{"encoder_arch": "convnext", "model": "image FSQ autoencoder", "dataset": "photos of plants, animals and fungi (iNaturalist)", "train_examples": 77898, "image_size": 32, "crop_scale_min": 1, "horizontal_flip": true, "bottleneck": "fsq", "downsampling_factor": 8, "encoder_isotropic": false, "encoder_norm": "layernorm", "encoder_activation": "gelu", "encoder_moe": "top_k", "encoder_drop_path": 0.05, "encoder_num_experts": 32, "encoder_moe_every": 1, "encoder_expert_mlp_ratio": 0.25, "encoder_experts_per_token": 2, "encoder_shared_expert": false, "encoder_patch_size": [2, 2], "encoder_depths": [2, 5, 5], "encoder_widths": [64, 128, 256], "encoder_kernel_size": 5, "loss": "l1", "latent_channels": 5, "decoder_norm": "groupnorm", "decoder_activation": "gelu", "decoder_weight_standardization": true, "decoder_widths": [64, 128, 128, 128], "decoder_blocks_per_level": 2, "decoder_block": "basic", "decoder_attention": false, "decoder_upsampling": "nearest_conv", "levels": 7, "residual_init": "none", "optimizer": "soap", "beta2": 0.999, "lr": 0.0013, "beta1": 0.95, "shampoo_beta": 0.999, "eps": 1e-08, "precondition_frequency": 10, "max_precond_dim": 1024, "one_sided": false, "adamw_lr_other_params": 0.0025, "grad_clip": 3.0, "steps": 9600, "batch_size": 128, "epochs": 15.8, "lr_schedule": "wsd", "decay_fraction": 0.2, "final_lr_fraction": 0.01, "warmup_steps": 960, "weight_decay": 0.5, "adamw_weight_decay_other_params": 0.05}
Rows from expert 21 of block 8 of the encoder, named by matrix and row number. Rows with one number belong to one neuron. Each number is 500 + 40 x the weight over its row's rms, rounded and kept within 0 to 999. All counts start at 0. Numbers have three digits each. After the name is the row's rms in percent of the matrix's.
# up: expert up (encoder.blocks.8.mlp.up, 32x64x256), inputs 128-255
# down: expert down (encoder.blocks.8.mlp.down, 32x256x64, transposed), outputs 128-255
up.19 082:519410467476519498504557448490417545521538532495461481499542556421451540444567496465484535457505558471488446460504412494567561463522524491472519540487420499498573584483563504546452516467459557487440509539504445423469532495537446509484470462499473469401460613528505433528462516429523437521542503524535465456540470525541559574465535491451540530489504534552471472450492463594525479493491
up.20 106:475523494469543551503450504515449509475534482493481570502534555514474487453465484499504503527455573491461489588483488410465467546499518509526570497509415524543597525515474464461529497516505536534489544528496516501481534509485520481538519558481476510530372577557495509483507459537526420520472520489517501453577455535523527474586494553532524521425449448488467466451535530447440527488509
up.21 101:496489469462498502477530486487529441555536479522470469576477571470536508525445474476517431449494444544525519450523512543458461497482520505446441534521490451517479402506472512500496461544534553499462453475474471480520409517517548449431471526521512525549615534542505509596553529500494526456510484452470470511523472453488515515443486493537500528500460521521541457506523502623540463462556
up.22 094:519520428470541504526502453499497486476494504610526524499486429496488501524508402512530530469428519467511509516473444455521469480536546585539535481390468533534559579484456527520491497485539481467601576464541496530525538419518501487503496561514495517519624550511495510472432468441532547491475486506529477497559523597497436507555532501561550504466441516516448491525503456431444496552470
up.23 097:541455531532488510476573439496540506487495515467573510532495590445518492453525451511590520385511509588514482576499478401484466412500513471475515492476551483501564459518521515537468485464504455440466490463476513518451481465531462495527510445497398460456478485500515493475517423490497441496465488511483498436493491473543572444490546548430486483552506560509474483450543535400517513555484
up.24 087:520466507436373543539477485402523506520494488478466544465458590540542540431450471458470502490452523491530440567426483429510563420544427523492471565466485502523557547496514475454477478447499467532584513510559488495548521497550494558512449532481479528541497462512565481507539451565512571510454555458464465498584527435510450460625484488455478511560509479478491515503542537515498480548500
up.25 060:482498487539475494510503553563525502497492541488483540506483427469515479457415543444493555463486513447499467525500518543533540502535429497525461524471539542461512498500484493541531589524428460449574481512547534472490529524448479545480514497561471492495487581474468500529531489525483492460579482446521531569454520559521460458475464472518503459446487528559469530529604489517428524486505
up.26 078:401441502430482497457499427573465453507523531501483465489506508492452499493506489550557540493543515499416437512464531392534438416578453495498437538452419455514586490470523477508502607517453418461515504495508564447442576555467497510486523555468505487496442543531520527523557463447534505490509498523470496527475567493455492479464516488561578493461526476535492509487569485451466536470503
up.27 140:460525526542477521548467488512451531503457526422451517483502506528460512448403526507536521496520487503485488525482495446459524436495453542505530502416447508495489518519465535452514544351625562496482459522529467467505549473529462498512494574428485508506562581471481516505578462433512476549458515546458427543522519491520529521514509488505482500518533528504562516511477538542482545538456
up.28 121:449522500463580526356531552497543562496494505592521562527495543517484490417494552445474482414463489486423522517486437444580518568510461524556512482537480497476527497487505483468472536510522483500477427546506498493578441471468492493504498546478428510414479511517481420485513499535520514527531459485497502530584501492478514489405580493511506510485555526509584465430481531481569487575473
up.29 097:558498493525440506479468449571540492536501509492527499521469447469607529473474484521516503502472551560492476599504487495520403437489530474475536524529458558486540518481501523517449529486476504436446537556484515626392419542489568442586541530485487510595463382464469528449548517557447497557475533503475541596489552504501483427531464452561462449526528560522445485486578486494551484537502
up.30 079:429544475451444545494451521536511427485473481471529447489474479508497456534518465473496485482415441420593475573510499431523498448485429540495580456446463558481489500520481508496467455468451516543506530512456498492469464488511467489523536498504489473581575551467475500537525556479568444465438512464492497470518495432506561508444441498530507485531588480551499503466572564541498478495482
up.31 085:586470534463550594472425490474516475441524461455548501476462478432545452465581505473557458511506548489539479446453491508485519418538524496481483492478484488463547482489526539500524488467554444517366547514468415510469525479508519427465486509517502516424524526429518508494483465473481452582463488486515526500539488556446462602453565481496388524438444519517418423536449480545505520532512
up.32 143:449496458533519542475468540475448582494512464505446515491467541510474494525541445498535514554503538516559552552572533519526541514489488445454495551614501504544543433442461426495499596514519508434512509562491441475531496540533470510506513403527583496498511483479498497499524501503476559473530504414444470443540526535480520542515482537505490521412549539479510439474534531531592495525507
up.33 088:511568485481482528488526463445485487500445500563425552522427538477550527464503531521476567523484497394463485503540518518542570504465488514530474500510527492540491568432387513449526485490456490453473513524568490461639470440456480503575479427478433511472486530439567545518475547572473603499525468470505555556544471537503607509506456508460500498514476461528571507439481438560481549501465
up.34 089:514530419477579527500440474420530479482558538544508559487526538523528517531554483469505565556511447455423496509456490428500443537487524542497493492400578469507553557503478442491522523525401513475484564459489513520544481522528542514420506486494537516528423569480514491467555510511528492463455457520509469507531517476542479490420514484598563565486486453537480494513559466513460503501499
up.35 115:484588478427542527570523447522501417558566501448457501468512539527493523537523625527514501547534508520540545504457525534522495570492556491504536490512539563510485447487507480478570532530533466495484451498406507483494487540494470492474508511508497500454529447517530477439475547532470580476484474510502539576510499424473502548440469526441553527516533458556515529480494560537482508461506
up.36 077:509420528524483505504526555536471489496547501487552516507529560476509469531495456453565521480527563446487473561568482530542501494461418469566472513489517517531499518482475485503547532481456519496481504496524588558612519459545527515437530468414466515486521469450497480531562490493434526495514461501528514492498545462476556540526516493457462504526478418519510403489494434546463575497482
up.37 079:454525497509505574540498548534470514511494481509524521509494545484462514556449622497554532516456574452513501516461484447491579463546427511516493549601450515511522500511522474457489564521544467492520516483471546507425488499490541483607532524472476525460464532530475506534460524446437471459524546494493486498479493535520502499443574518531542486511512450499490458397447525543463478472512
up.38 111:531574538505581532449514592548560485595544481484496519542475547452444542532540394512592532457425524497464509483517531594486475446474517508486483503528525485533509482501468525505541468569526480504501430510444559519568633518519501510540545530535546501514561526509468488539514569508477431549501525550484561513490480532539519505493478520511526471446545504538487465485520459444457504541558
up.39 071:490506500474529558466404477531448542498522505450473526505500569510491470535521545544506439536585463491529480387466472477472430524504585488528501483530413465473516532483532485543524551476476430505500520572434556453491451465487467558477585509493488528500408574468490496391525506533466444478517470516550539483523492487461425519477619535536569540474472513506467509489496400480527483488524
up.40 101:460488475473500447582526461429495445497473569533443477518507476535480524537462532540561472439547538496507471577481570434517497511542542608514473495493468546513502549497415484559479447536493471427546502517575524541385482526498499565504464495476446466407415457466503426540507551521508488494482473474491517451492491498537498519468525518426474472477527501473518550472505465536558482530431
up.41 105:544572574536506480520520542510497498480504494460593482549542454458507526445509513507575491475510517581478502496453541416488454510493430561529551441456548463461492459530494534529537437546458489504495520498421601459480542508467456482535420523489496480496492489466496497482463542432473527463486515500500544460416480454560531458468492553514491482456523519502564484462567506504463497472487
down.19 097:493489523496493509442466487491479489511456549475516495498509562454509513500517539488538639500401415452537461522472468414479453486496452515488466487519479546480462460523558509517480450508491475510401425498454495555502416434487473446472537485497521471477500479422505445485550493516456469565474467507519517404472487552485490466484462487420518478564476502480491531511519514375475499483508
down.20 101:534454517523477517527473507439469509487523463535425527469535525524520511488518470465410485450505574546578421546533449557460453551520477512465474497453517453470539518523404474529511522505483497443520489487496443492490450444523478491428473550522501512534525486512470535497489519514529492472502503506494470481555453534501432487461520469539490529406455445419459532414538520476490511471515
down.21 113:494503495500543494518512495548528468431467456538574502502486563512479483496492466502490500489505500452472376633510489513454521510499484474579575494540425535518466488600450430501533455488463459512472454520538472552496518515478487493507433594486488506463525492492480497410478539558544517529495469507516429494395515574505491630370531493492456546484484489426523510470509523497520539496508
down.22 095:477542547502515506469524512540507459443377515529483457499527570509508501518505468472462455496473562484541475577553473522468444552495536531424378499485430509472561531485360489522558493533528536549632425481448491472533417471500479516541482421517446499461504481519512512453492490555514551533454485489511431559564546466487495531522522522517530534434465513459522527523513619488548509491513
down.23 087:470492521487512484491523555534501510495440478460510504455467445447510523479557597491527532451509434476534389597515488503505485449510490509532523519540526448502514562472568559526508461502471477486534618489475449510501453508473500530549517566488561484427537514510527519552494481510554514510396542497505525468511502475514527485518536545394490481554473429501522481537481438517486510468571
down.24 083:476457537511536491453529490500496493510540527507471500521534564519531547472440491567537489448523620580576613516517489515497457518495500507558514524497516555469544458502399424522555569475479579477501474488560450510596507574514464500462507486507426523509555477545546514448506498488511499553495510461484499621554464452521470560464520474536445507543448535502547484461440490566538518474500
down.25 072:497537561497458504478542482429524527424552527527533515544491481460477486507491460483482486450472534558501540550454436482512462454502536476465530499506509497502532543506497619484526513504462478441477596496446475472536460470474483448475557535531518495453388464501456479494480503580451489384471515503513441603579535428511522457529506528502432471403495537564527445399504456618505477535477
down.26 074:553528465558519479466596492487471477605515493487520518463494426515473511486514476547480563494419564484496575496428431580513536533524499478557530473499484467487529428540496463481488471558518530478506477503518461516569443486509492509581529608558555508529541487447447469548483514507496471492499491498540542558523527488498496521456528506470460533414475362477516483490462548497480464470504
down.27 119:539493509536529510494472534464524494375499499461540510483535530481494482493612515575504408519511491593530592631522525532482470489485520461494519524477548518470505540527453417485535512469441592536467510529443486458510500500497515489570507562520454504426478497528523539508482502516508485442573500498460436514525519566514505427472487544500504469476414495440472501509451494538531485512523
down.28 118:506473573465526515576538492474527538528495528476527507509536604514536501473440522474505497523545478590465401545472569381508467495517528512528579478550526531561551508500427509468543504505428390582545522509498460499508554536505538508462440598492445559504531510549514514491508536540506512590452463507504498460493490532505462598537539519423519501637497544467525490465496481488523503498506
down.29 114:516462519466465497495570472517497504461533475527455476510518464495489501457439492404481504446538510472547416691552437458519524491512496483566554492414484486482476517539506528472498530505396479448412591538492519460495414473526441514531507453482522487494455539486481510514491493476548480516558528508517438496564474473546530478536514473446482523445511536486512449444450470417526464522523
down.30 079:521461491533506468488545476500483548429568451521538513542434457420553527498570528528559418488562528476510570580481495521519463499541479474530531517450505528517481504560460437499493462512525577567504567522486502454488447555507481500560472416506490525424515517514502524473531522549535486529456528494508452496480495542490549525524470516505506460398442435522527490525487453558535471550512
down.31 084:476486538439553502506548508467532540563475524509436564495496555495528516462527498557559512503513500535460556434494476427470513535556493514467454526543463516534523482498513536495490525524503545493553506491519541530547515538550526492449559440485519547529552493553533465449540487478515542562537426504508466477555497499474519541491533494531530512433561536467519505428488507555480494475471
down.32 112:521541539493490496484517482481531486415494532469473512482515397508503470516452426592497502540506498452483469552504473442483504565512483494437549476546502518518479519521385496501497464499488470623446592492514555512510531531515489512573579514437548457463408456523473454603520495469507493503438489460483593548456493508507459477482478529493465514413501489500487546529461485445573503476513
down.33 080:506461479467525480483486509457505456452462475551475455470530523498470495519408469445503437481484585396482475419531524464478447512508525476440515506464539482485460550491442508504450500460518536480484517499408557526487597482484458468495415544489508474497400497450553484418453493473503519547441496488524460575505547478478480459468477516493497467458489452570504415467528562436503497557514
down.34 095:528540556484521509507585554417489472535540489518465516488527475494482515520599421519459551471446521594494458441469541517518512540501495467524463466488459495495563468500510487495486453477490431470532382481459510510519539454469516527470490564466471478497514481498477550540521509518463477449503482485500594446474518495473506541500497499502502510438465524522456507482539591492515495512464
down.35 112:457491466505511490544547507493499480550490506518509529556520502540455497551439534533530568483512573480462350457514435474445530558468468508516545534550528547551507511511489465488496523464410460435503484510541514485506518487494489523432490542470466515510551509454489465535491554509434503495504516505508458513497503478508468544493491466560478505517530499540472514521582457471500517544495
down.36 083:474505508448515479508554579527502444491478502482468537429482521482481538474516480598515492467458556473500620465482476475547450531491499489493544483480540474485484513531486459468536476482513447496505403477413544544485500484493488461479533620463530502465447496438509502449515439501552509511470476512548577502567484418484488424475481524464485494499541468488539504534461522540562518477510
down.37 083:429501534538520497493436505496465477452447524447445516514472566470521524526578538572477587455537472568510374528586512466496495434488516520488500536509476528517525533532504551478532491497464533541563529486456480462413421541488523494568514519533519506491479496528473489547519508520465529517406506529534581493419495526487539463541492512440486538499511417471484524584485463323523476501468
down.38 119:570552539501494514454486496549481522588461514528519528528516592539473486505484446496495510511458579505494389570563443538515528517481502529498510471522476531495484490576445448497504498515380509470459518451577514439572451496495476485482463499495466513545450537449513504497509500522532479594535512516522470554577515561511420494408496478515504522497517580468556527548512468575531546507535
down.39 083:427549488576475500531493501471472482534421530520525490539523487482448514525494492446531396512495475468524541489509490501522536486458567545456504503493530474516496481478535435545495531498504414479488440463511462476512474453515497537469507587524449496519495473508517512519473497544428548385557505538458489383548493478500504530487531487498463457560487531503501515632510448490434510482489
down.40 094:514477465492512491491440498529532458494558494508453481487436546482537484558439550465454514535514514464532543470512480549478469542482536534466431505466514491482505476532477464523492516527568600556494555520491461507555529605517488503562470524525518521490572491451532525438442490579492504560474484496489491540424474536464537507471505509571503523464459414522473501512427550425481530465493
down.41 091:552513438542459532523511462484506496455490497481469456511451489524510506518439468467482482486590471519499556455526491534521531489471503467514587513486568485522458505449452456511480520499531481491479488549468481532446478561513485491551493474542485462510517500430514518491464511518482468479497515509463471511530539464532558515517430500544517520373436537559474503552514527543527488459487