Weights of a small image FSQ autoencoder.
Training: soap at rate 0.0013, 9600 steps, batches of 128.
Data: trained on photos of plants, animals and fungi (iNaturalist), 77898 training examples.
Rows from block 5 of the decoder of a small image FSQ autoencoder, named by matrix and row number. Rows with one number belong to one channel. Each number is 128 + 32 x the weight over its row's rms, rounded and kept within 0 to 255. All counts start at 0.
After each channel's rows are labels from the 100 images, of 14976, where the channel reaches its highest value: "patch colour" is the nearest of a few named colours to the mean colour under the peak. Only what is clearly more common there than usual is listed. The data: photos of plants, animals and fungi (iNaturalist).
# convs0: first 3x3 conv (decoder.decb.1.1.convs.0.weight, 128x128x3x3, standardized in use, each kernel summed), inputs 0-127
# convs1: second 3x3 conv (decoder.decb.1.1.convs.1.weight, 128x128x3x3, standardized in use, transposed, each kernel summed), outputs 0-127

convs0.59 [105 182 107 136 144 132  79 144 132 153  63 114 200 116  76 180  96 150  91 101 163 120  85 165  91 165  89  99 110 134  98 141 126  82 121 169 143 120 101  90  76 142 170 122  93 130 128 138 163 120  85 128 162  94 110 143  94 109 104 180  97 171 133 185 110  85 123 143 139 172 147 101 123  80 161 121 124 132 129 124 182 174 140 160 175 128 135 154 156  94 197 137 192 136 128 125 155  89 110 134 177  85 117 101 139 214 144  79 131  90 113 127 142 108 143 129 107 131 196 132 109 162  56 117 140 111 124  77]
convs1.59 [221  57  98 153 103 107 153 147 105 132 147  92  74 134 155 154  93 127 117 139 133 129 140 125 181 121 169 186 156 143 160 139  83 136  71  90 116 164 103 107 135 113 105 119 129 145  92  90 120 113 200 162 102 122 150 164 135 129 174  95 137 125 119 136 123 175 136 102 147 128 115 168 120 177 132  94 135 118 183 192  54  50 126 110 158 153 185 135  72 159 131  71 130  78 126 161 108 145 173 160 117 149 108 146 131  92  94 142 136 172 107 146  97  70  63 104 151 128 104 160 144 103 169 133 128 162 130 151]
patch colour: white

convs0.37 [174 110 100 118 128 152  92 148 129  98 133 128 143 127 138  97  88 117 132 116  82 130 140 147 110 116 208 122 145 157 165 132 121 118 110  44 181  95 114 148 191 167 190 157 115 153 141 147 147 135 110 186  82 111 181 145 125 132  93 101 113 170 160 117 152 102  83 117  75 125 129 104  79 115  68 141 109 112 102 146 136  98 124 138 114  87 119 132 123 109  97 101  25  51  96  91 171 182 138  96 153 165  92 166 131 131 135 143 149 164  71 152 178 171 170 131 177 142 141 112 108 166 119 151 172 116 115 172]
convs1.37 [ 90 124 127  54 139 105 151 115 135 149 146 116 102  96 134 145 135 158 107 137 140 114 113 100 143 109  64 134 123 162  75 134 144 159 150 192 158 172 146 151  34  90 132 133 144 144 133 166  96 158 136 106 159 147 117 139 161 136 195 112 165 122 124 118 124 123 190 144 144 139 113 100 192 166 212 121 139 155 107 150 117 174 116  88 139 167 124 100 190 118 172 162 233 121  93 118 164 106 140 175 126  94 202 136 128 171  93 152 115 112 153 109 136  68  94 190  87 111 130 120 100 146 139 139 105 148 135 122]
patch colour: pink

convs0.84 [163 108 152 127 199  89  96  95 126 190 182 148 112 132 104  49 204 122 173 112 111 101 154 133  32  92 121 141 131 120 119 162 158 101 178  96 170 110 136 170 147 118 106 127 136 102 182 133 127 135  76 108 129 169 132 124 168  77 160 153  83  89 112 138 146 106 152  99 102 148 101 103 128 133  68 181 114 139 138 120 120 149 103 158  98 139 158 146 111 115 109 159 200  93 155  71 108 135 144  90 129 147 100  69  72 149  77 163 101 174 135 124 157 124 142 119 164 142 153  71 165 101 163 152 126 119 117 135]
convs1.84 [ 47 107 102  95 110 161 155 138 159  73  68 118 128 124 139 217  64 111  73  97 133 185  74 166 166 124 130 136 133 147 157 143  56 132  69 143 121 123 129 110 118 139 111 132 150 161  68 110 107 125 199 189 140 103 109 186  95 135 117 103 141 160 143 125 113 114  88 169 144 140 133 167  95 152 134 121 142 144  98 144 167 148 121 123 104  94 103  79 138 136 110 108 105 106 146 162 128  96  93 201 102 115 161 115 181 143 131  60 141  75 114 115 127 122  86 119 154 121 106 154  50 114 116 101 148 107 119 164]
patch colour: black

convs0.81 [145  93  61 165 131 161 154 101  96 111 123 155  85 150 146 116 130 135 105 129 143 143 139  96 128   3 115 111  94 112  99 164 164  89 167  99 164 130 109 137  46 158 121 173 152 124 134 103 146 147 125 177  84 138 119 131 141 118 150 122 135  55 122 128 118 186 150 136 114 138 163 131 119 125  76 110  93 146 118  99 170 153 182 159 156 116 205 100 125 135 120 148 180 106 151 106 136  84 130 197  89 106 144 194  44 136 137  94 112 107 141 105  62 121  83 135 154 119 115  94 140 152 141 126 163  90 129 127]
convs1.81 [ 83 138  99 109 112  86 123 138 152 120 108  81 175  67 102 149  96 129 129 103 115 124 109 190 119  95 108 133 157 124  96 114  99 137  55  97  92 140 163 104 139  79 115  48 128 132 125 131 109 117  94  53 175 141 125 130 143 147  88 142 137 177 162 156 190  72 133 134 146 135  91 100 147 104 184 160 173  85 171 136 106 114 110 124  98 123  34 121 185 120 127 108  76 135 137  95 159 204 104  69 158 162  60 107 118 109 110 139 135 155 110 171 134 172 146  99  92 116 138 107 105 116 127  87 118 102 124  99]
patch colour: pink

convs0.113 [141 152  98 136 114  93  88 122 140 116 162 112  66 114 133 116  89 101 120 114  86 114 111 115 106  75 153 140  70 179  86 101 115  95 157 151 136 131 114  77  93  59 156 120 128 120 134 103 107 146 195 113 173  99 127 114  91 120  82 148 179 163 108 130 141 146 193 140 135 173 111 113 219 141 163 143 118 165 127 128 122 188 147  95 209 105 103 167 160 118 190 141 242 114 107 159 144 109  83 163  97 117 158 155 142  83 128 116 107 116 153 153 131 114 126 108  85 116 143 138  89 139  83 124 107 156  96 101]
convs1.113 [108 116 186 120 110 162 172  76 106  92 131 118 147 132 126 105 152 110 132 133 137 130 125 129 140 122  96 128 156 100  75 125 125 137  78 128  97 106 145 148 158 175 137 114 111 162 110 132 170 165 129 150 132 147 139 117 133 161 161 163  67 145 158 141  92 144  51 116 137 124 130 104   0 146  26  98 138 111 124  83 106 113 111 117  71 131 144 144 100 135  99  92  54 171 133 123 129 122 180 101 129 117 122 100 114 161 135 133 115 144 139 106 115 120  98 171 139 152 143  90 131 114 146  71 135  98 137 162]
patch colour: cyan

convs0.2 [167 133 124 174  65  99 109  84 120 141 133  87  88 128 163  65  76 106  92 123 141 148 143 107 150  64 163 148 136 104  88 106 140 106 129 149 113 158  70 143 194 194  88 128 123 115 149 173  96  84 116 135 109 148  94 128 171 152 133 109  79 121 125 118  56 119 182  74 134 155 110 126 161 137 139 118 164 100 100 193 151 178 144 121 169 146  86 101 130 125 129 108 138 140 130 112 153 108 129 187 204 157 132 130  89 135 161 125 167 108 112 113 128  94 109  34 171 146 168 103  88  99 164  82 129  98 151 131]
convs1.2 [ 98 110  77 136 199 142 113 164 169 108 104 157 136 119 117 173 165 121 155 115 119 128  95 152 113 136  90 143 142 156 127 148 104 126  93  91 138 109 207  85  42  81 183 169  97 151 132  96 103 193 150 105  99 101 154 126  83 112 107 111 198 124 115 155 150 143  43 171 155 114 120  90  94 101 149 116 115 158 139 134  70 107 137 117 117  64 141 123 157 158 150 157 137 116 159 126 110 178  81 140  51  97  99 112 165  98 137 143 107 125 122 178 120 193 147 199  79 117 120 139 153 134  98 134 119 140 131 117]
patch colour: cyan

convs0.49 [122 167 105 117 102 101  67  84  38 125 125  78 122  67 122 125  94 156  86 109 168 141  97 146  85  90  94 178  83 101 136 125  94 122  93 126 129 153  95 139 130 174 129 136 129 138 134 116  95 121 117 146  90 150 228 123 197  91 155 159 134 139 145 157  96 156 138 128 129 149 186 147 148 161 112 153 159 125 177 154 163 175 164 179 170 170 150 184 154 127 128  81 127 136 229 121 188 125 118 117 103  99 107 101  63  92 143 158 147 137 136 141 104 129  96 130 136 129 131  73 104  96 134 127 141 112 139 141]
convs1.49 [129  86 155 147 106 150 159 166 190  97 107 179 115 125 138 191  68 137 127 129  95 131 144  99 136 166 139  97 169 150 126 213 156 121 151 108 147 113 162 138 115  96 112 106 125 110 112 148 166 172 164 173 210 153  75 148 111 150 120 142 154 112 143 110 128 131 129 155 128 139 142 115 102 129 108  99  69 177 134 114 159 105 130 119 127  84  98  56 142 198 179 173 202 136 133 182 107 154 113 138 160 107 112 198 160 163 131  96 127 101 111 102 111  90 190 131 146 164 177 192  70 151 137 152 127 108 125 118]
patch colour: black

convs0.30 [123 120 127 144 211 136 199 108 106 101 134  89 107 105 152 139 125 104  91 107 120 105 111 141 205  56  81 122 109 157 144 131 125 117  75 106 152 141  97 129  96 225 163 141  99 114  94  81  97 104 170 119 196 143  98 122 127 135 145 144  90  91 155 128 137 119 147 109 183 137 129 136 182  79 116 162 165 171 145 110 183 126 141 132 116 177 133 128 160 133 191 146 160 116 150 144 137  98 155 112  85 104 122 115  95  90 125 171 140 133  56 123 110 102  99 151 116 102 179 105  55 153 109 142 115  94 154  62]
convs1.30 [102 130 128  83  59 123  79 142 114 164 128 169 138  91 112  89  98 130 181 195 100 157 100 129  73 208 168  96 138  83  99 106 143 137 176 134 100 144 113 134 188  91 102  90 126 108 137 153 155 148 147 126  67 105  93 127 138  99 102  92 155 179 116 124 103  82 153 123  57 127  75  91  74 150 113 120 138  71 144 118 138 172 131 163 114 105 149 111  78 137 126 122  95 145  98  90  79 142 103 107 154 153  69 116  97 147 126  65  58 131 136 148 145 142 117  71 174 120  76  97 122  90  98 133 110 127 115 135]
patch colour: brown

convs0.125 [150   0 128 113 140 175 123 132 131  91  77 150 121 104 149 104 111 159 116 142 121 120 131 148 141 136  55  83 132  86 196  90 116 114 162 178 114 138 156 145 165 179 100 136 159 127 206 123 139 157   0 116 183 137 134 159 134 113 126  75 128 131 157  64 111 136 145 113  87 141 108 142 102 133 165 117 155 111 137 143 135 128 120 152 127 132 110 154 160 118 112  97 193 139 129 115 142 134 116 106 130 184 150 139 104 130 152 139  81 148 147 130 154 131 131 147 150 131  88 110 133  83  87 148  89 140 111 138]
convs1.125 [136 179 115 129 136  84 124 133  99 161 189 144 134 149 134 190 174  77 120 118 162 125 142 110 148 152 149 153  88 169  97 195 142 124 101  87 169 135  92 113 127 124 181 181  69 123 114 150 156 140 214 183  58 200 139 102 120 126 159 151 124 125 112 170 121  74 144 166 195 125 169  49 129 122 113 123  90 152 136 139 120  76 166 123 122 102 108 124 132 139 138 157  97  91 165 105 136 130 174 197 164  64 101 114 141 101  98 132 173 119 154 133 170 139 121 105  96 123 167 174 126 144 159 118 118 125 114 133]
patch colour: white

convs0.8 [129 146  55 180 162 150  91 110  88 168 107  83 138 106 173 148 124  92 150 151  88 152  91 158 130 109 120 165 162 162 123 108 116 116 131 132 124 111 143 179 171 132 132  86 126 113  51 160 115 126 117 164 112 134  95 153 183 117 117 108  68 106 177 138  88 155 143 110 154 114  91 136 111  99 151 135 111 113 135 180 102 172 152 131 143 116  85  86 105 111 106 114 211 106 160 102 179 167  58 161 137 137 150 117 100  84 113 174 137 107  90 117 105 136 144 138 122 141 202  90  27 140 104 103 169 131 187 106]
convs1.8 [137  81 159  60  93 120 157 144 132  88 177 171 141 136 173  34 213 113  75 124 127 141 115 152 116 114 130 107 101 140 130 126 154 115 111 100 132  97 112  56  98 135 153 151  88 125 162 118 108 154 139  37 128 129 138  69 103 164 146 139 172 158 100 138 122 170 110 138  92 158 151  95 139 156 130 114 142 115 159 119 107 155 125 142 149 153 175 157 139 156 194 155 115 121  57 109 122  70 176 117 129 105 115 109 170 192 116  93 100 144 137 143 159 142  53 100 143 112  82 128 131 128 153 119  84 104  65 135]
patch colour: brown; black

convs0.115 [188 112 147 122  78 120 132 135 126 157 145 138  92 160 127 116 110 105 104 171 122 123  95 146 144  95 127 110 167 168  56  88  85 138 143 132 127 123 200  98  89 193 126 100 130  77 104 147 133  83 211  67 141 163 105 109 114 150  84 156 131 102 125 110 123 157 129 173 150 140  72  75 142 141 140 174 106 126 144 124 172 209 152  89  75 129  74 132 148 161 168  80 153  84 104  97 149 100 152 163 109 129 131 150 114  81 138 132 135 118 134 137 193 104 133 146 135 162 147 121 115 141  64  73 182 106 184 118]
convs1.115 [ 95 115  89 174 139 136 123 150 108  92 107 118 154  84  87 152 152 175 187  80 169 107 131 151 140 123 158 144  99 118 124 165 197 126 109 120 111 167  72 180 158  79 154 168 152 173 170 139 138 201  90 220 123 136 159 134 146  99 163 106 125 169 106 154 142 112 151  84 109 118 136 154 139  94 144 150 145 137 109  94  87  54 119 163 169 106 198 127 117  81  64 117 131 122 160 155 110 197  70  88 157 122 141 163 140 121 123 126 108 164 125 140  94 152 146 120 127  88 149 177 146 138 137 131 112 149  61 119]
patch colour: black

convs0.126 [202 139 106 137 129 164  95  86 127 128 111 113  73 139 161  85 100  79 143 132  97 145 127 171 130 106 223  95 112 130  84 115  99  71 133 150 107 175 129 138 121 160 188 142 122  87 126 141 170 111 188 106 171 129 159 156 145 165  48 108 147 112 129  74 167 160 151 114  98 162  89  93 181 116 139 184 126 134 141 136 134 125 128  92 148 136 116  90 142 139 109 108 244 114  88 103 154 156 143 162 134 123 102 115 101  68 185  58 119 116 117 124 134 142 113 112  87 108 151 115 148 122  97  93 134 114  98 131]
convs1.126 [ 14 110 217  90 144  89 126 187 154 130 154 119 131  84 104 161 120 160  94 144 162 119 112  89 124 130  65 140 142 134 112 134 187 173 146 140 144 141 142 121 102 125 116 122 144 167 121 122 144 179 120 198 154 138  93  95 135 111 237 155 137 143 170 183  69 160  91 131 170 142 159 182  52 153  97  87 172 130 106 101 136 130 146 143  98  99 111 128 117 132 128 145  66 149 149 171 152  87  79 109 128 107 162 132 145 138  94 166 124 122 182 134 148 118 130 143 137 143 103 128 137 109 140 130 133 135 158 124]
patch colour: cyan

convs0.5 [106 124 131 177 145 101 144 135 153 104 115 163  53 142 203 141 107 140 167 167 134 137 121  93 107  22 122  80  98 109 136 160 178  90 138 133 121 129 135 139  74 159 142 130 153  87 131 140 150  97 124 116  83 196 113 155 141 178 108  25  85  91 123 140  86 127 159 187 132 161 101  78 127 116 124 112 129 137 107 130 119  87 136 133 197  76 151 100  94 159 149 162 139 154  86  48 128 117 103 142 159 148 119 131 176 134 113  85 119 121 118 117  94 150 111 123 134 124  97 165 138 157 128 163 140  70 173 112]
convs1.5 [191 132 136 109 127 176 132 138  73 135 148 112 145 145  81  82 149 134  95 118 164 140 158 137 113 164 146 146 146 161  97  76  93 136  97 128 154  86  61 122 170  61 117  87 105 153 155 130 107 142 140  82 157  81 112 119 117  56 143 143 149 124 132 145 135 131  78  34 106 131 104 190 116 162 160 142 125  72 132 100 135 189 111 144 108 146  51 138 164 137 112 101  93  91 155 178 101 120 135  68 110 169 142  86  79 131  99 133 133 155 136 160 181 122 114 110 154 155 137  64 141  83 145 100 128 179 108 167]
patch colour: cyan

convs0.31 [142  84 161 103 145 108 122 149  98 146 133 148 121  80 180  93 163 130 187 160  66 113 108 166 150 168 133 121 170 155 136 144 111 129  94  62 137 119 136 125 171 129 105  66 189 130  93 140 118 139 184 130 129 168 159 147 121 153 134 152 158 127  59 181  44  93 113 126 114  55 108 117 174  75 137 181 139 108 186 163 117 116 153 127 132 163 106  68 120 121 121 123  85 102 128  79 115 109  96 137 128 164 138 124 137 154 152 153  87 128 102 125 148 174 148 117  88 141 228 128  85 156  86 122 124 107 168 108]
convs1.31 [146 203 108 161 163 132 128 127 122 172 158 128 120 195  96 175  90 126  76 108 179 147 119 150 118 103  98 102 101 120 149  95 122 177 154 199 132 129 115 134 105 199 138 186  93 159 134  92 132 122  30  81  83  97 122 130 126 107 113 121  63 154 197  84 145 130 132 140 147 162  70 154 138 137 162  65 132 107  69 137 120 189  81 120 133  63 133 136 141 119 128 113 115 126 119 126 141 156 149 134 141 119 119 159  94 111 109 178 176 155 136 176 111 138  94 156 182 138  71 111 131 147 163 149 141 143 132 155]
patch colour: pink